From a checkpoint of a small image classifier.
Training: batches of 128, held-out accuracy 32%.
Data: 123503 training examples, 17.9 epochs.
Rows from block 5 of a small image classifier, named by matrix and row number. Rows with one number within an expert belong to one neuron, the router's apart. Each number is 128 + 24 x the weight over its row's rms, rounded and kept within 0 to 255. All counts start at 0.
Before each expert's rows are labels from the 100 images, of 14976, where the router gives the expert most weight on average: "strongest on" is what is common among them. Only what is clearly more common there than usual is listed. The data: crops of objects in photos (Visual Genome). In brackets: how many of the 100.
# router: router (model.blocks.5.mlp.router.weight, 16x192), inputs 128-191
# up: expert up (model.blocks.5.mlp.up, 16x96x192), inputs 128-191
# down: expert down (model.blocks.5.mlp.down, 16x192x96, transposed), outputs 128-191

# expert 11
strongest on: object: window (25)
router.11 [111 149 127 164 152 123  97 148 110 136 134 139 134 146  95 130 172 172 116 157 118 105 174  80 121 116 120 143 131 143 119 138 129 119 130 135 118  84 114 160  94 115 126  97 122 132  91 161 133 160  92  93 143 121 112 159  86 118 107 122 139 145 145 138]
up.30 [127 135  79 121 109 174 115  82 134  96 152 113 125 162 138 112  85 125 152 129 135  94 130 186 150 121 153 159 141 132 153 152 158 117 166 125 161 126 165 155 175 115 133 153 159 118 131 136 101 135 129 102 137 135 119 118 137  77 139 134 158  95 114 156]
down.30 [130 160 145 105 153 121 103 165 113 168 105 183 113 145 101 151 138 145 140 161 136 146 117 126 121 129 158 109 176 160 127 127 119 116 137 138 118 174 124 146 133 136 111 118 174 102 122 155 131 111 131 142 153 127 176 146 126 136 113 123 137 138 146 169]
up.31 [126 163 120 111 117 132  80 111 136 124 110 106 158 138 125 105 142 104 145  85 119 132  66 145 106 128 142 142 124 125 124 137 131 127 171 137 135 137 135 120 123 133 128 180  87  99 123 150 139 110 140 128 107 154 187  83 116 138 128 113 121 101 160 122]
down.31 [115 113 105 127 112 117 137 128  99  93 117  92 114 148 109  78 115 172 124 125  69 104 139 175 127 111 107 114  79  94 103 162 179 145 112 143 143 112 125  95 158  85  86 104 125 106  98 142 109 158 103 107 130 139 176  88 157 129 149 121 149 155 140 152]
up.32 [143  85  98 130 125 115 141 124 165 150 126  76 124 122 136 128 133 121 115 130 114 117 133 120 148 155  88  97 123 120 127 136 145 100 105 133 116 156 127  61 118 101 120 114 104 136 163 132 143 125 104  99 103  98 146 121 143 133 135  92 137 125 115 108]
down.32 [172 139  94 105 119 115 141 118 115 129 174 134 138 131 141 144 142 102  99 119 149 112 117 149  97 132  93 155 184 133 161 135 127 127 128 170 109 124 137 145 138 105 151 145 117 133 147 130 135 110 131 121 134 161 154 167 114 156 146 158  74 145 158 140]
up.33 [112  75 104 116  98 171 102 102 128 118 159 139 135 150 136  73 148 110 153 154 150 124 140 143  65 146 172 174 135 138 124 167 148 122 157 150 122 144 152 128 132 111  95 138 125 121 109 125 141 140 145  97 168  95 105 127 153 123 136 104 115 127  96 115]
down.33 [118 125 132 121 119 127  79 133 116 120 132 133 126 131  80 129 146 115 125 142 132 135 122 127 113 122 145 121 153 150 127 105 115 130 120 130  96 147 191 131 125 157 127 185 153 105 125 134 142 116 162 145 187 141 168 138 139  75  97 140 177 108 138 134]
up.34 [158 125 152 141 151 132 148 123 152 110 129  87 115  93 121 115 155 104 130  93 132 151 129 134 124 114 126  96 137  97 139 117 141 101 102 127 144 155 145 107 105 103 127 113 107 120 127 170 175 176 107 133 122 115 108 122  97 130 172  68 135 111 131 124]
down.34 [155 131 134 134 119 161 140 165 174 115 107 120 145 123 145 164 138 114 141 110 157 169 124 170 118 140 140 147 151 153 166 118 126 139 120 128 154 133 126 128 146 168 181 114 121 127 127 152 162 113 103 132 151 140 170 161 121 106 129 128 102 155 139  92]
up.35 [114 166 150  87 139 158 123 116 128 108 144 128  66 149 115 109 113 121 120 156 147 159 128 141 104 123 115 133 155 138 106 133 141 112 172 135 146 174 138  94 139 129 134 139 150 107 134 124 119  93 144  91 123 168  85 137 128 116 105 139 177 111 151 126]
down.35 [152 122 178 173 183 147 156 152 133 150 197 176 130 154 112 124 125 116 156 139 133 130 109 163  81  95 152 123 154 146 138 163 150 141 162 134 139 162 153 167 109 108 118 130 108 137 128 149 133 156  82 116 148 126 123 131 121 132 133 149  97 135 137 143]
up.36 [183 123  74 157 140 131 168 127 131 121 129 124 150 104 131 132  87 126 110 127 118 144 118 141 136 148 109 112 133 138 170 139 138  83 107  71 137 138 127  99 138 113 122 119 123 121 144  92 144  93 150 145 142 118 147 101 155 127 152 126 107 138 100 106]
down.36 [174 168 127 124 146 130 144 104 131 162 123 146 118 128 136 180 154  87 120 129 161 149 119 155 113 123 141 139 189 157 134 152 102 118 153 136 121 129 112 138 166 164 154 110 138 127 155 120 166 125 117 139 110 158 128 183 114 121 143 131 113 139 165 134]

# expert 0
strongest on: object: tree (32)
router.0 [102 137 163 110 171 111  97 144 154 100  79 134  91 109 127  95 106 119 100  98 107 194  93 117 163 138 137 127 101 147 125 176 122 155 107 138  75 136 124 105 119 177 124 167 140  91 169 154 109  83 100 123 125 115 103 152 161 105 117 150 124 111 185 115]
up.30 [156 175  81 149 107 110 153 118 110 165 119 131 135 154 151 153 101 108 170 124 135 142 127 132 128 109 125 109 140 148 131 124 156 105 130 110 138 151 156 112 137 144 129 123  97 115 136 127 112 151 113 101 104 170 124 138 141  86 147 109 145 154 141 116]
down.30 [178 149 146 113 154 128  98 120 203 111  89 124 107 161 107 103 137 158 147 139  97 139 121 165 115 148 150 142 108 130 107 108 102 119 133 140 116 102 135 125 150 146 157 109 150 125 127 126 146  85 133 162 126 112 131 117 152  93 130 164 144 131 119 143]
up.31 [168 157  91 169  92 127 119 134 118 124 148 145 159 141 107 159 107 121 182 121 128 117 134 170 132 112  97 122 156 154 157 109 122 110 124  74 179 107 124 149 158 156 140 147 114 118 120 108 121 185 136 110 136 185 145 116 142  84 125 150 117 162 122 140]
down.31 [169 123 135 100 177 169 112 113 182 115 121 116 109  97 148 114 159 119 145 154  96 140 106 152  85 135 153 152 101 141 114 125  94  93 134 146 100  89 127 147 145 150 150 100 104  96 121 124 140  73 110 127 126 122 152 122 157 138 139 147  81 131 155 148]
up.32 [133 129  98 142  90 154 125 102 169 140 125 141 142  89 140 118 104 129 120 109 133 105 137 116 141 127 119 128  95 148 127 142 142  87 104 151 130 109 129 124 142 129 131 157 135 141 141 139 159 147 117 121 136 146 127 108 143 125 174  86 123 115 123  96]
down.32 [130 133 118 171 112 125 148 149 133 118 135 137 154 144 192 106 140 127 103 145 131  89 165 110 137 164 125 148 126 113 139 166 148 123 116 108 133 137 112 137 167 112 119 124 160 117  94 156 140 180 125 132 108 150 203 153 118 102 133 123 126 161  93 143]
up.33 [141 144 129 209 129 135  99 130  90 125 139 103 140 134 132 120 156 160 109 175 128 102 141 128 120 119 136 153 124 137 108 126 114 142 129 100 215 127  89 126 129 144 111 101 146 114 121 102 114 201 145 119 152 132 145 135  56 129  70 140 154 134 126 123]
down.33 [126 181 100 175  99 131 172 165 129 170 139 168 145 109 135 160  72  93 144 113 167 151 119 127 106  87 106  94 145  82 154 135  96 138 128 103 139 170 125 113 152 103  86 121 118 120 147 136  98 156 128 126  95 118 109 107 134 118 134 136 128 124 172  83]
up.34 [136 131 108 121  93 142 110 103 148  96 135 152 132  91 137 165 130 109 127 110 114  86 137 140 119  93 130 112 107 151 116 100 146 108  94 145 112 135 110 146 134  98 127 136 135 153 134 152 133 134 100 111 166 150 118 118 102  92 161  87 134 121 114 101]
down.34 [108 128 133 104 137 101 136  99 132  97  95  97 103 112 131 112 147 141  95 116 116  94 162 110 153 108 114  94  92 141  88 165 136 148  87 110 111 111 139 125 121 132 148 122 153 113  82 168 103 102 102 131 103 115 182 131 150 127 120 127 132 141 129 160]
up.35 [163  86 111 105 122 137 151 142  94 111 123 130 169  99  94 159 104  88 193 119 134 142 125  95  88 125 155 124 166 160 155 105 140 107 143  96 126 114 123 162 129 119 156 132 146 123 119  88 120 122 144 156 105 133 133 111 137 130 200 116  95 187 105  88]
down.35 [132 133 112 125 118 132 116 116 141 115  94 130 125 121 111 104 118 141 111 186 136 118 174 154 101 139 129 126 124 100 111 130 123 149 109 113 163 135  88 122 149 118 107 118 101 118 144 168 120 154 104 164 104 138 134 139 130  74 117 132 110 100 111 114]
up.36 [135 135 131 144 105 151 133 112 136  82 144  83 104 112 142 138 127 130 100 122 156 149 159 154 117 149  88 113 125 119 198 104 119  98  99 126 153 112 100 118 123  90  99 152 143 177 108 123 139 155 131 172 166 129 120 113 143 135 166 124 119 123 120 117]
down.36 [102 104 147 133 123 146 123 111  89 112 129 108 115 114 133 123 141 112 110 149 122 110 166 111 161 103 141  86 121 129  92 141 185 172 136 137 119 129  66 136  89 113 123 130  86 117 117 137 142 142 107 103 133 122 151 120 116 111  77 138 124 193  86 140]

# expert 10
strongest on: object: sky (25)
router.10 [ 91  89 158 145  89 147  81  89 119 125 160 127 120 138 131 117 128 116 100 175 145 119 121 138  97 135 114 143 136 157 112 111  90 153 135 131 152 129  86 116 164 160  91 138 117 102 117 129 137 117 135 154 182 108 106 100 108 146 101 156 124 128  86 120]
up.30 [162 130 114  68 143 121 150 128 151 127  91 126 175 113  98 157 114 119 143 114  97 155 113 106 111 124 154 140  85 109 116 130 138 132 164 119  72 157 142 143 119 148 146 175 136 130 150 102 161  93 123  96  98 141 127 110 187 119 150  95 147 115 146  93]
down.30 [110 138 111  86 142  69 127 108  82 107  99 118  92 142 161 124 112 134 109 124 116 120 127  89 119 154  92 134 100 134  98 154 107 109 114  84 102  82 149  91 130 115 114 139 100 104 125  92  64 104 124 110 100 102 142  99 135 143 172 119 129 120 139 115]
up.31 [129 151 106 131 118 116 141 152 124 133 137 143 119 110 122 139 126 146 141  85 133 107 139  99 156 113  90 102 140 124 144 115  99 129 104 154 162 142 121 136  97 101 128 112 130 135 135 158 104 117 133 154 113 157 124 122 113 147 128 126 137 133 148 109]
down.31 [ 96 117 111  98  91  94 141 150  96 158 148 165 110  83 149 157 103 109 148 151 114  93 100 120 163 131 134 102 151 111 139 171 145 156 154 133 164 138 103 102 122 109  89  98  93 109 170 148 102 150 109 137  82  98 131 126 111 122 127  99 124 125 123 132]
up.32 [134 123 116  80 144  91 129 129 112 109 116 145 158  97 135 180 120 116 162 147  94 150  60 115 130  79 153 137 135  93 129 128 141 115 114 133 150 122 187 139 148 130 124 118 139 123 151 149 109 122 142 159 114 131 102 166  85 120 138 103 125 109 174  86]
down.32 [ 97 109 128 125 132 117 150  95 147  88 117 104 126 157 144  94 114 129 121 118 116 151 163 115 117 145  97 134 121 164 106 182 127 174 104 115 145 112 102 111 120 134 100 151 108 118 105 128  70 114 123  82 116 153 111 122 156 100  96 132  89 114 126  97]
up.33 [157 136 131 161 166 110 127 157 112 119 127  95 135 136  99 130 138 149 142  86 106 176 151 115 167 103 129  93 122 110 115 124  98 135 115 116 191 188 122 127  93 123 132 139 133 129 154 133 139 176 131 132 124 112 105 161  90 120  72 139 185 125 191 123]
down.33 [130  94 106 111 143 121 165 147 106 152 156 154 116 107 119 126 108 102 129  93 125 149 123 113 102 104 141 112 156 139 123 191 118 156 107  97 156 156  93 139  71 103 105 188  58 150 125 113 104  98 100 138  95 125  87 111 132 108 115 164  81 134 153  93]
up.34 [130 124  95 128  93  86 140 115 148 133 115 113 153 140 109 152 133 122 129 159 135 127 107 102 109 137  97 125  96 116 143 138 123 129 138 142 119  97  94  66 160 154 138 159 106 161 110 108 140 112 110 113 124 146  96 142 208 164 154 118 126 159 134 135]
down.34 [ 90 146 126 104 113 108  72 118  96 101 118 111 134 101 150 109 127 146 101 132 128  68 133 103  98 170 115 129 104  99 135 122 110 127 157 133 130 122  95 117 144 148 137 131 198 137 163 135 137  97 179 136 133  91 127 129 156  74 179 116 140 106 120 120]
up.35 [158 129 118  81 121 119 143 128 135 116 132  86 146  96 134 161 137 147 151 161 148 108 149  98 108  91 102 155 116 151 121 125 121 125 140 127 109  96 113 124  94 145 117 103 128 116 146 126 130 105 152 129  85 131 136 172 136 124 131 140 109 160 130  91]
down.35 [142  99 147 126 126 122 118 132 108 102 118 110 127 134 114 100  82 170 133 136  96 134  96 140 115 123 158 129 146 121 122 118 181 163 115  98 133 136 105  95 114 103 112 172 160 128 169 138 133 122 136 165 119  94 142  85 134 107 131 102 141 135  88  92]
up.36 [123 123 139 117  96 128 143 111 142  91 119 115 115  80  93 164 158 156  98 157 123 124 132 103 114  82 144 117 162 130 134 105 161 140 145 143 131  93 130 110 104 137 122 131 132 102 122 180 143 139 122 139 140 142 144 142 126 144 125 146 178 130 120  42]
down.36 [136  79 108  85 133 125 102 143 142 109 128 130 124 106 111 119 109 158 127 147 116 123 125  73 114 146 124 124 134 113 121 107 162 106 133 118  86 139 171 106 107  98 112 117 140 147 128 148 108 142 130 148 127 118 118 100 162 137 175 100 152 145 117 115]