config.toml
arch = "vit"
model = "image classifier"
dataset = "crops of objects in photos (Visual Genome)"
train_examples = 123503
image_size = 64
crop_scale_min = 0.5
horizontal_flip = true
cutout = 0.4
targets = ["object"]
num_classes = 300
norm = "layernorm"
norm_position = "res_post"
hidden_act = "gelu"
mlp_ratio = 2
head_dim = 64
fused_qkv = true
bias = "all"
qk_norm = true
layer_scale_init = 0.1
parallel_block = false
inner_norm = false
moe = "top_k"
num_experts = 16
moe_every = 2
expert_mlp_ratio = 0.5
experts_per_token = 2
shared_expert = false
patch_size = [4, 4]
conv_stem = false
layers = 10
width = 192
positions = "learned"
pooling = "attention"
loss = "binary_cross_entropy"
optimizer = "adamw"
learning_rate = 0.0022
beta1 = 0.95
beta2 = 0.98
eps = 1e-08
max_steps = 17300
batch_size = 128
epochs = 17.9
lr_schedule = "cosine"
final_lr_fraction = 0
warmup_steps = 340
weight_decay = 0.2
Rows from block 4 of a small image classifier, named by matrix and row number. Rows with one number belong to one neuron. Each number is 500 + 50 x the weight over its row's rms, rounded and kept within 0 to 999. All counts start at 0. Numbers have three digits each. After the name is the row's rms in percent of the matrix's.
After each neuron's rows are labels from the 100 images, of 14976, where the neuron reaches its highest value: "patch colour" is the nearest of a few named colours to the mean colour under the peak. Only what is clearly more common there than usual is listed. The data: crops of objects in photos (Visual Genome).
# fc1: MLP up (model.blocks.4.mlp.fc1.weight, 384x192), inputs 64-127
# fc2: MLP down (model.blocks.4.mlp.fc2.weight, 192x384, transposed), outputs 64-127

fc1.134 089:471498487350474478461367527482438557464567460516518493542464468509512490477387345433575530479555465515514447533481508515501438516506522539423486548502512511528438585468573483562501468478474505
fc2.134 113:469484481470449432429527391484404454496506472494450466431443489487476448534446466508434503470480498447417458493412486540500475449530557495504473463489412498484531477447405506459472416413458525
patch colour: black

fc1.100 086:542467466544558496532588465542483566604380458504486531547544465421525491535554535544530455438511456433479516502450571561561504513503463534532544532482619357504469538564431492453489415493481499
fc2.100 121:475561484472454502487563445463435488562474475529561538486539532582462544527424426576458478406402417563575417575437455513471516554543503536543470434506443484576534516443530549474501487451521496
patch colour: pink

fc1.350 090:560431507520547483510557435460483517563445413513443458549526484469439463563587554506516488473543521474479558540482534553529490523533494508493536566507606304496520534570427520458450482438550565
fc2.350 113:541532557516463571564569487456483474596497447531528495466592586625460526516440438532472557448439427531636459582480454488464587499519529563551506490575484531520511586481491541456497477469591496
patch colour: grey; pink

fc1.297 095:518567451573643509576493609526507511508516521476549531493455470462515477384440489541535533525496506443458540481451541585573520493442530568561399505453527550534476544570588490546553463509497498
fc2.297 096:521441569545498534525584574498557539591609460538504523494541607557535537521536532574521569556540532500549547576556511592545622470499464508634550592386538496538526617540525521458505507534619446
patch colour: cyan; blue

fc1.42 091:560445463545541524542579421486502537574379462497472521543529478446485465532593536519518502479530503476459559535474607558560517512529508540489530566507647322530487534569433488456468464479546559
fc2.42 115:567535580500470577572544476453475488591478443530527529468584591594469536547441436517457543462446422536599442582479457498455593502525499573548523494556475553511524589486496546446492498473590496
patch colour: pink

fc1.202 114:514374476551507545576587535483451520498501513508545499427473457480477418515472526518435470526486448501500461518515416534368512440511585535508390481515517502509506572539468502431485507471521577
fc2.202 092:515523461462512492522449443496446515452578506495475464505504440475467468490453463446495380410417446548454417438497475584479418466497597553489507419518481497456488418466487512543388522504423465
patch colour: cyan

fc1.201 100:410544487536499497489501552519510471483480621475557584479496422464489509462562436457457521438473582525399472517430503511624414445474501509483561478508526556483496552528618555579617505557516527
fc2.201 081:486470496478515469460497514515505488454536504461429486491413486423508491470567577454480520564571592426543529463491516616513488381458577414471475534421478442463455500484478450456441471516487469
patch colour: green

fc1.354 098:482522417473547540509502576535459463527448606474513537534502441503464528405487453491440516443454546477417416484515523496539443379439509548479524527427538519461444503550583498549585521541491538
fc2.354 080:440601438512485484466529511499498444512520540488497461522486468550437562463500528523572447479431495459624492492487439536532460487486568412464451471553477399535467465458544531559385477487470432
patch colour: green

fc1.357 088:420553464439464474454466574493595469393465517452488560564586448480532516486461452461501548570455512596453460467462533483493418521489454484380533472479404570529470505515561511506515497506443542
fc2.357 122:491515508457461437425508414517416442510433504508465495450416515470522485551482514555410522501526556458434428555405525484540489451539515510492492480474413488543552505430460530437413424421461493
patch colour: brown

fc1.216 113:441542525557474513482441572528551444546478533492626610441509479501429503457572450437411532398548646520404507513386454539665387445541548535478597503476554508494520494534549571543584505522438524
fc2.216 116:562380577481464563557476477428491444514520406430425516423488545465421474479472472414449486516506480428484458487497442618399551447447618490466477500510485510408436544480447486407501467492549535
patch colour: yellow

fc1.332 096:562520405396534444489470658526410505576505533526492534572463377552436555457438447482491536436502509524523474466529536498478425461384495583507490577411384544407436532521549484533482476466481526
fc2.332 122:396558395465480439436537503497497465451487536453478458506476418528463497446496499489551480459438468461564520435470465505505433487456527403491438452572477405497460428451509461552417465460443448
patch colour: black

fc1.362 093:571443469539524514527610420495526514555400458498488495553537458463482479552603532523545498470544506467475552568478592573542479534531517547498544569497613311524499555554422502460462473446525582
fc2.362 116:563525574497468570555534460464460478592475445530528510466553587590463543559440439519450568460463442531580446578459459490463589491537503568527526490554454561508533582473490550435489482455585494
patch colour: pink

fc1.57 104:425563458542530519453471559519562465505481612478563557498553431446518511431523461436454525465457553483422430481433522551542453411479464547513560493459528552489455514509596534551592512579501548
fc2.57 069:486501473481521459459543484549474514465565525477437480509386490431500532508566584486489497539566598433540484511478521591532472459517566412516466499395490445512503480473507519475443469493470416
patch colour: green

fc1.305 132:549491491569467527508489534468434547485469468474443431453501550513536501533454531525482518607422364503518491544607483452354510535482582529580407546534454599508489413521428410546417530457476499
fc2.305 194:458483477448428470466494463424466437481508429440430463425471490480417431444449451433467489473474466430453491462462424578443497447440561441502432471502449447423430490456430440438526434443493503
patch colour: purple; pink

fc1.99 121:533495524501495556527455553496459554488497477493453435470487572540554527539424506515455523586445394500558478559565456490347487526503603524534435544511455600537487431510441434572422509484468501
fc2.99 125:426480437440422447440488489446477425460491473471441497443474459484459454421446443492498476469435452439463494466489432558483463460421528424505421465503493399482458464442463426493602431454465479
patch colour: purple

fc1.125 098:508526520462466551550368598466457569479532619493499518529560533504517520470479532504465588536473496545477414543527461438492457394470503510502466575498512441518440518585537497507497538510555574
fc2.125 067:454489455537500498491466556510562527457525543447494416550520463512522514407547527496552485493464503517563530451550503543513466589423618449465496508487560417491455476509531440578423568558483397
patch colour: grey

fc1.342 136:559484503521503528522501508484435538469504465470426430497461540533551535525436532511480512607431382493522488562597463435337500534487593524538409540548425592511487425500433401561398512448476482
fc2.342 179:464489480460438464460501479438480436470510430438421461426452493469429436447469476436462505501501492423467502458466437587446503443439556431507427490499450452432427501463432438430542425450497477
patch colour: purple; red

fc1.62 129:551475470436509523538532538483450516511479475451425495535473530520521560443422525570431551561439374492531440526639507427307527492486537548554394546515405588456460442492427419549434521460469491
fc2.62 103:445431482437438472451504482435479433471502445459445434431452489463469460436476468494463494498484480421454494463463458630470493405426629429537458487483469424476456496416459424440537437449492500
patch colour: red

fc1.124 104:472527449482572507457474548517510444546432561519525531516485460483481528430475415506476523422450584428446420457487532527602475393473505550475560538431541538500453457537562518482583507532497533
fc2.124 082:490561442472460509529533503498452473533569530522520479498537457577439560491461488505563434447416422487606464498476430510512450518519573478512458452570455461550512459474523577555462449460469449
patch colour: green

fc1.333 093:473456550539452459537442543534478539468529452486486527469582504591450614455520500544446535522533492431504519552608401486475569485486537504470452480450426518496452470523583495536526527460499500
fc2.333 079:535444477492571489516412475568467546459441576523555511576490437450575539568523536511494435477501510568420444474486587475517432531561474570409554465550491573523558435527554565564340574521432424
patch colour: grey

fc1.122 119:532445571455423503499547470468423534513498509529459532516440521540485606474421520501396502552519403427507395536484426469326556473505593505464422446476471555470477491478418483583505525450475465
fc2.122 097:483485509490438482457517478458484454483528446464460490437438521463461476483507501470426561535538521437505514503462462543460537403451627429513468536543465460481458534453436442415463436449530404
patch colour: red

fc1.225 074:546516487505505536443523459516613557437439504463533505590506473508506528535535501489525499506464521517517493600475513529587404607567515522476468483459461441423478537517489469521354506411456495
fc2.225 056:478578509432457459417576467491451459529511463439459533460385539513450459498490526486443573519529559429413493530425480464503545456453507427478443511518462475500467548461462466443465445458533503
patch colour: grey

fc1.1 100:466476410437548497524489576501421477536500578499488528524415399545447539438460431526447480402484557519464399499505472454555406397421584568481495551477455490444469461599584478530520494492550532
fc2.1 080:434576445472445448444528509480494439463507500460482361468471468487454489402505503466538500482481474456601531433481444566505493493443600403510448507625464434470450493445481456508447443435500450
patch colour: green

fc1.228 090:519432479515503472500561446493557530564405442483465457561573461474462548556611534543562527476514504461506537580465560578513459542550510545535554563478580336470500572532411513483432493415475529
fc2.228 089:520575540497453529491523450458449480581483440506512446455513567578449501541430428542434586450445432523568461565442451480463576496512513537542502492584452537510511566485485505433491468436570499
patch colour: pink

fc1.132 090:427537455501447527491595494501523524443584603387529630549454488476530498506543575510472536503442450568473459571575470501468453510520490519413522467490412504534490555380474506518521491488492492
fc2.132 109:494459460548545452447484463555475491441447570493512454529413436426533529568576586480499575579612605478453564437446563494534459488550519458470516492461452554489531449498495526530493494471440498
patch colour: grey

fc1.128 086:479469460376498449437391522490429523491527460480505501534463468506505491461414326467577518483543490495532417560484513529481427500500509537483490572462475514532460561456561473538519488489467515
fc2.128 113:475504496472444437432546398493404464532471485528471500432459516514495450552438457558434515468473500472423447538416495522529496469547545537504486473533429503525567503450422526466459413424473518
patch colour: brown

fc1.103 117:488484551479426520426549445522597465555427530536483563465481502481504604389491462458395470524533552450476428485398473538442543405537526483468542436423485478490473509439472522542545516516476474
fc2.103 097:528447557507493498478451485484516488484546451483464482468424536419512481512554534490422561582591571442482532527499520552492534408479678456495514581522491507493491545496456431417480485501524436
patch colour: orange; yellow

fc1.168 095:475537474562557496553475598546511473516438455464538525452491384511444511433418564511475521481499491426382525469412495571472512451400502527466458498479554501511510517576635583518539547506499505
fc2.168 108:547441563469443589594570491401480432532517442490481498431594523568392526499441445423552433496444422460488446447500400577392536486501509516535427442425470501444459516475461548495515432465533486
patch colour: cyan

fc1.330 090:538394456587450548574471504589470532531478501477503556489537514550458543481552499588489566455556458521560525522548474547455590459459550511450394572407535456562477472516543554425528468488568565
fc2.330 111:536453461495508526568468472484458516517498512536529468512601454563481482521430431473518438419414403569474459473491474485479449596541508587466547441615486572458522444497489542559447527474460491
patch colour: pink

fc1.300 096:501563448556662505544481581530496597455586477486526527548511486467511451429437534538525493533459473466503563538470574610548552548530511536607424461437543526552417541514594472574564404508509499
fc2.300 081:490470511529519480476574597543552584555610487512522514541500571532589507519527534603484558508532522531504546599552558620579566485485449493616563600312541490555537573556559476468541557561584445
patch colour: blue; cyan

fc1.180 099:492459552514459480546472528506473549468498492514473538482589523578444562449509494464450592563548502427484511575618422493456583478488541517455478483451451471485455464518563486547529533456485494
fc2.180 064:524475508546552504513432504552496583494398545532547520552512475470573525559532511547487446494486507561419454524532575522539463519542481572438564496639530558557568466528536535545284565550459368
patch colour: pink

fc1.287 089:529528387461546500466491650546464480542461594477507552572490397497460572440467451481438560448451517529453405472500529495507417412427490581498504543424428556415447547511562504541518489505457554
fc2.287 084:420547425487458457448578516497512462494532523451469457517470475541452512436515514512545506486457501435601537488491444517538473472447541376509437498513484384525457478433531480535453463479489442
patch colour: green

fc1.209 118:472451464501407514565498580551540474547520468507582596457468470508392543453544435527440547387564617528443527486430431484609410486525566514500561529504573458503508466529552564544533518489413572
fc2.209 101:501355511474461513530458481424494455473497436460427461449537491460480435440449416435481423459449430482461452425531459659438475417413657520493478475521505470407431480453425474478575496486487530
patch colour: yellow

fc1.242 112:422556447512528537488452573507522471526455600483555529506501467475485502411496433484432487429456569504447452490468508528531448402478485551524558486443523509468456487518597501557551502570522539
fc2.242 077:459509488514499463452553550516540464495562520475465518517439509504487509455562567525526513552516564441604530528519489579547499486465589397512450547511494386549468515492521469515443490539502416
patch colour: green

fc1.235 078:482481447315456467490410551488451534513525490531491459537495411518499524409384328445556548465546550498499509527558517533447430440508487576415487573429498463512369584475598473555501511470516522
fc2.235 097:445500459463425439435562422465417430522517488510469467413480495542459471545428453533471520461458472446482488514415452526516496511526563494460457456567418475507528487445420516479452383390476501
patch colour: black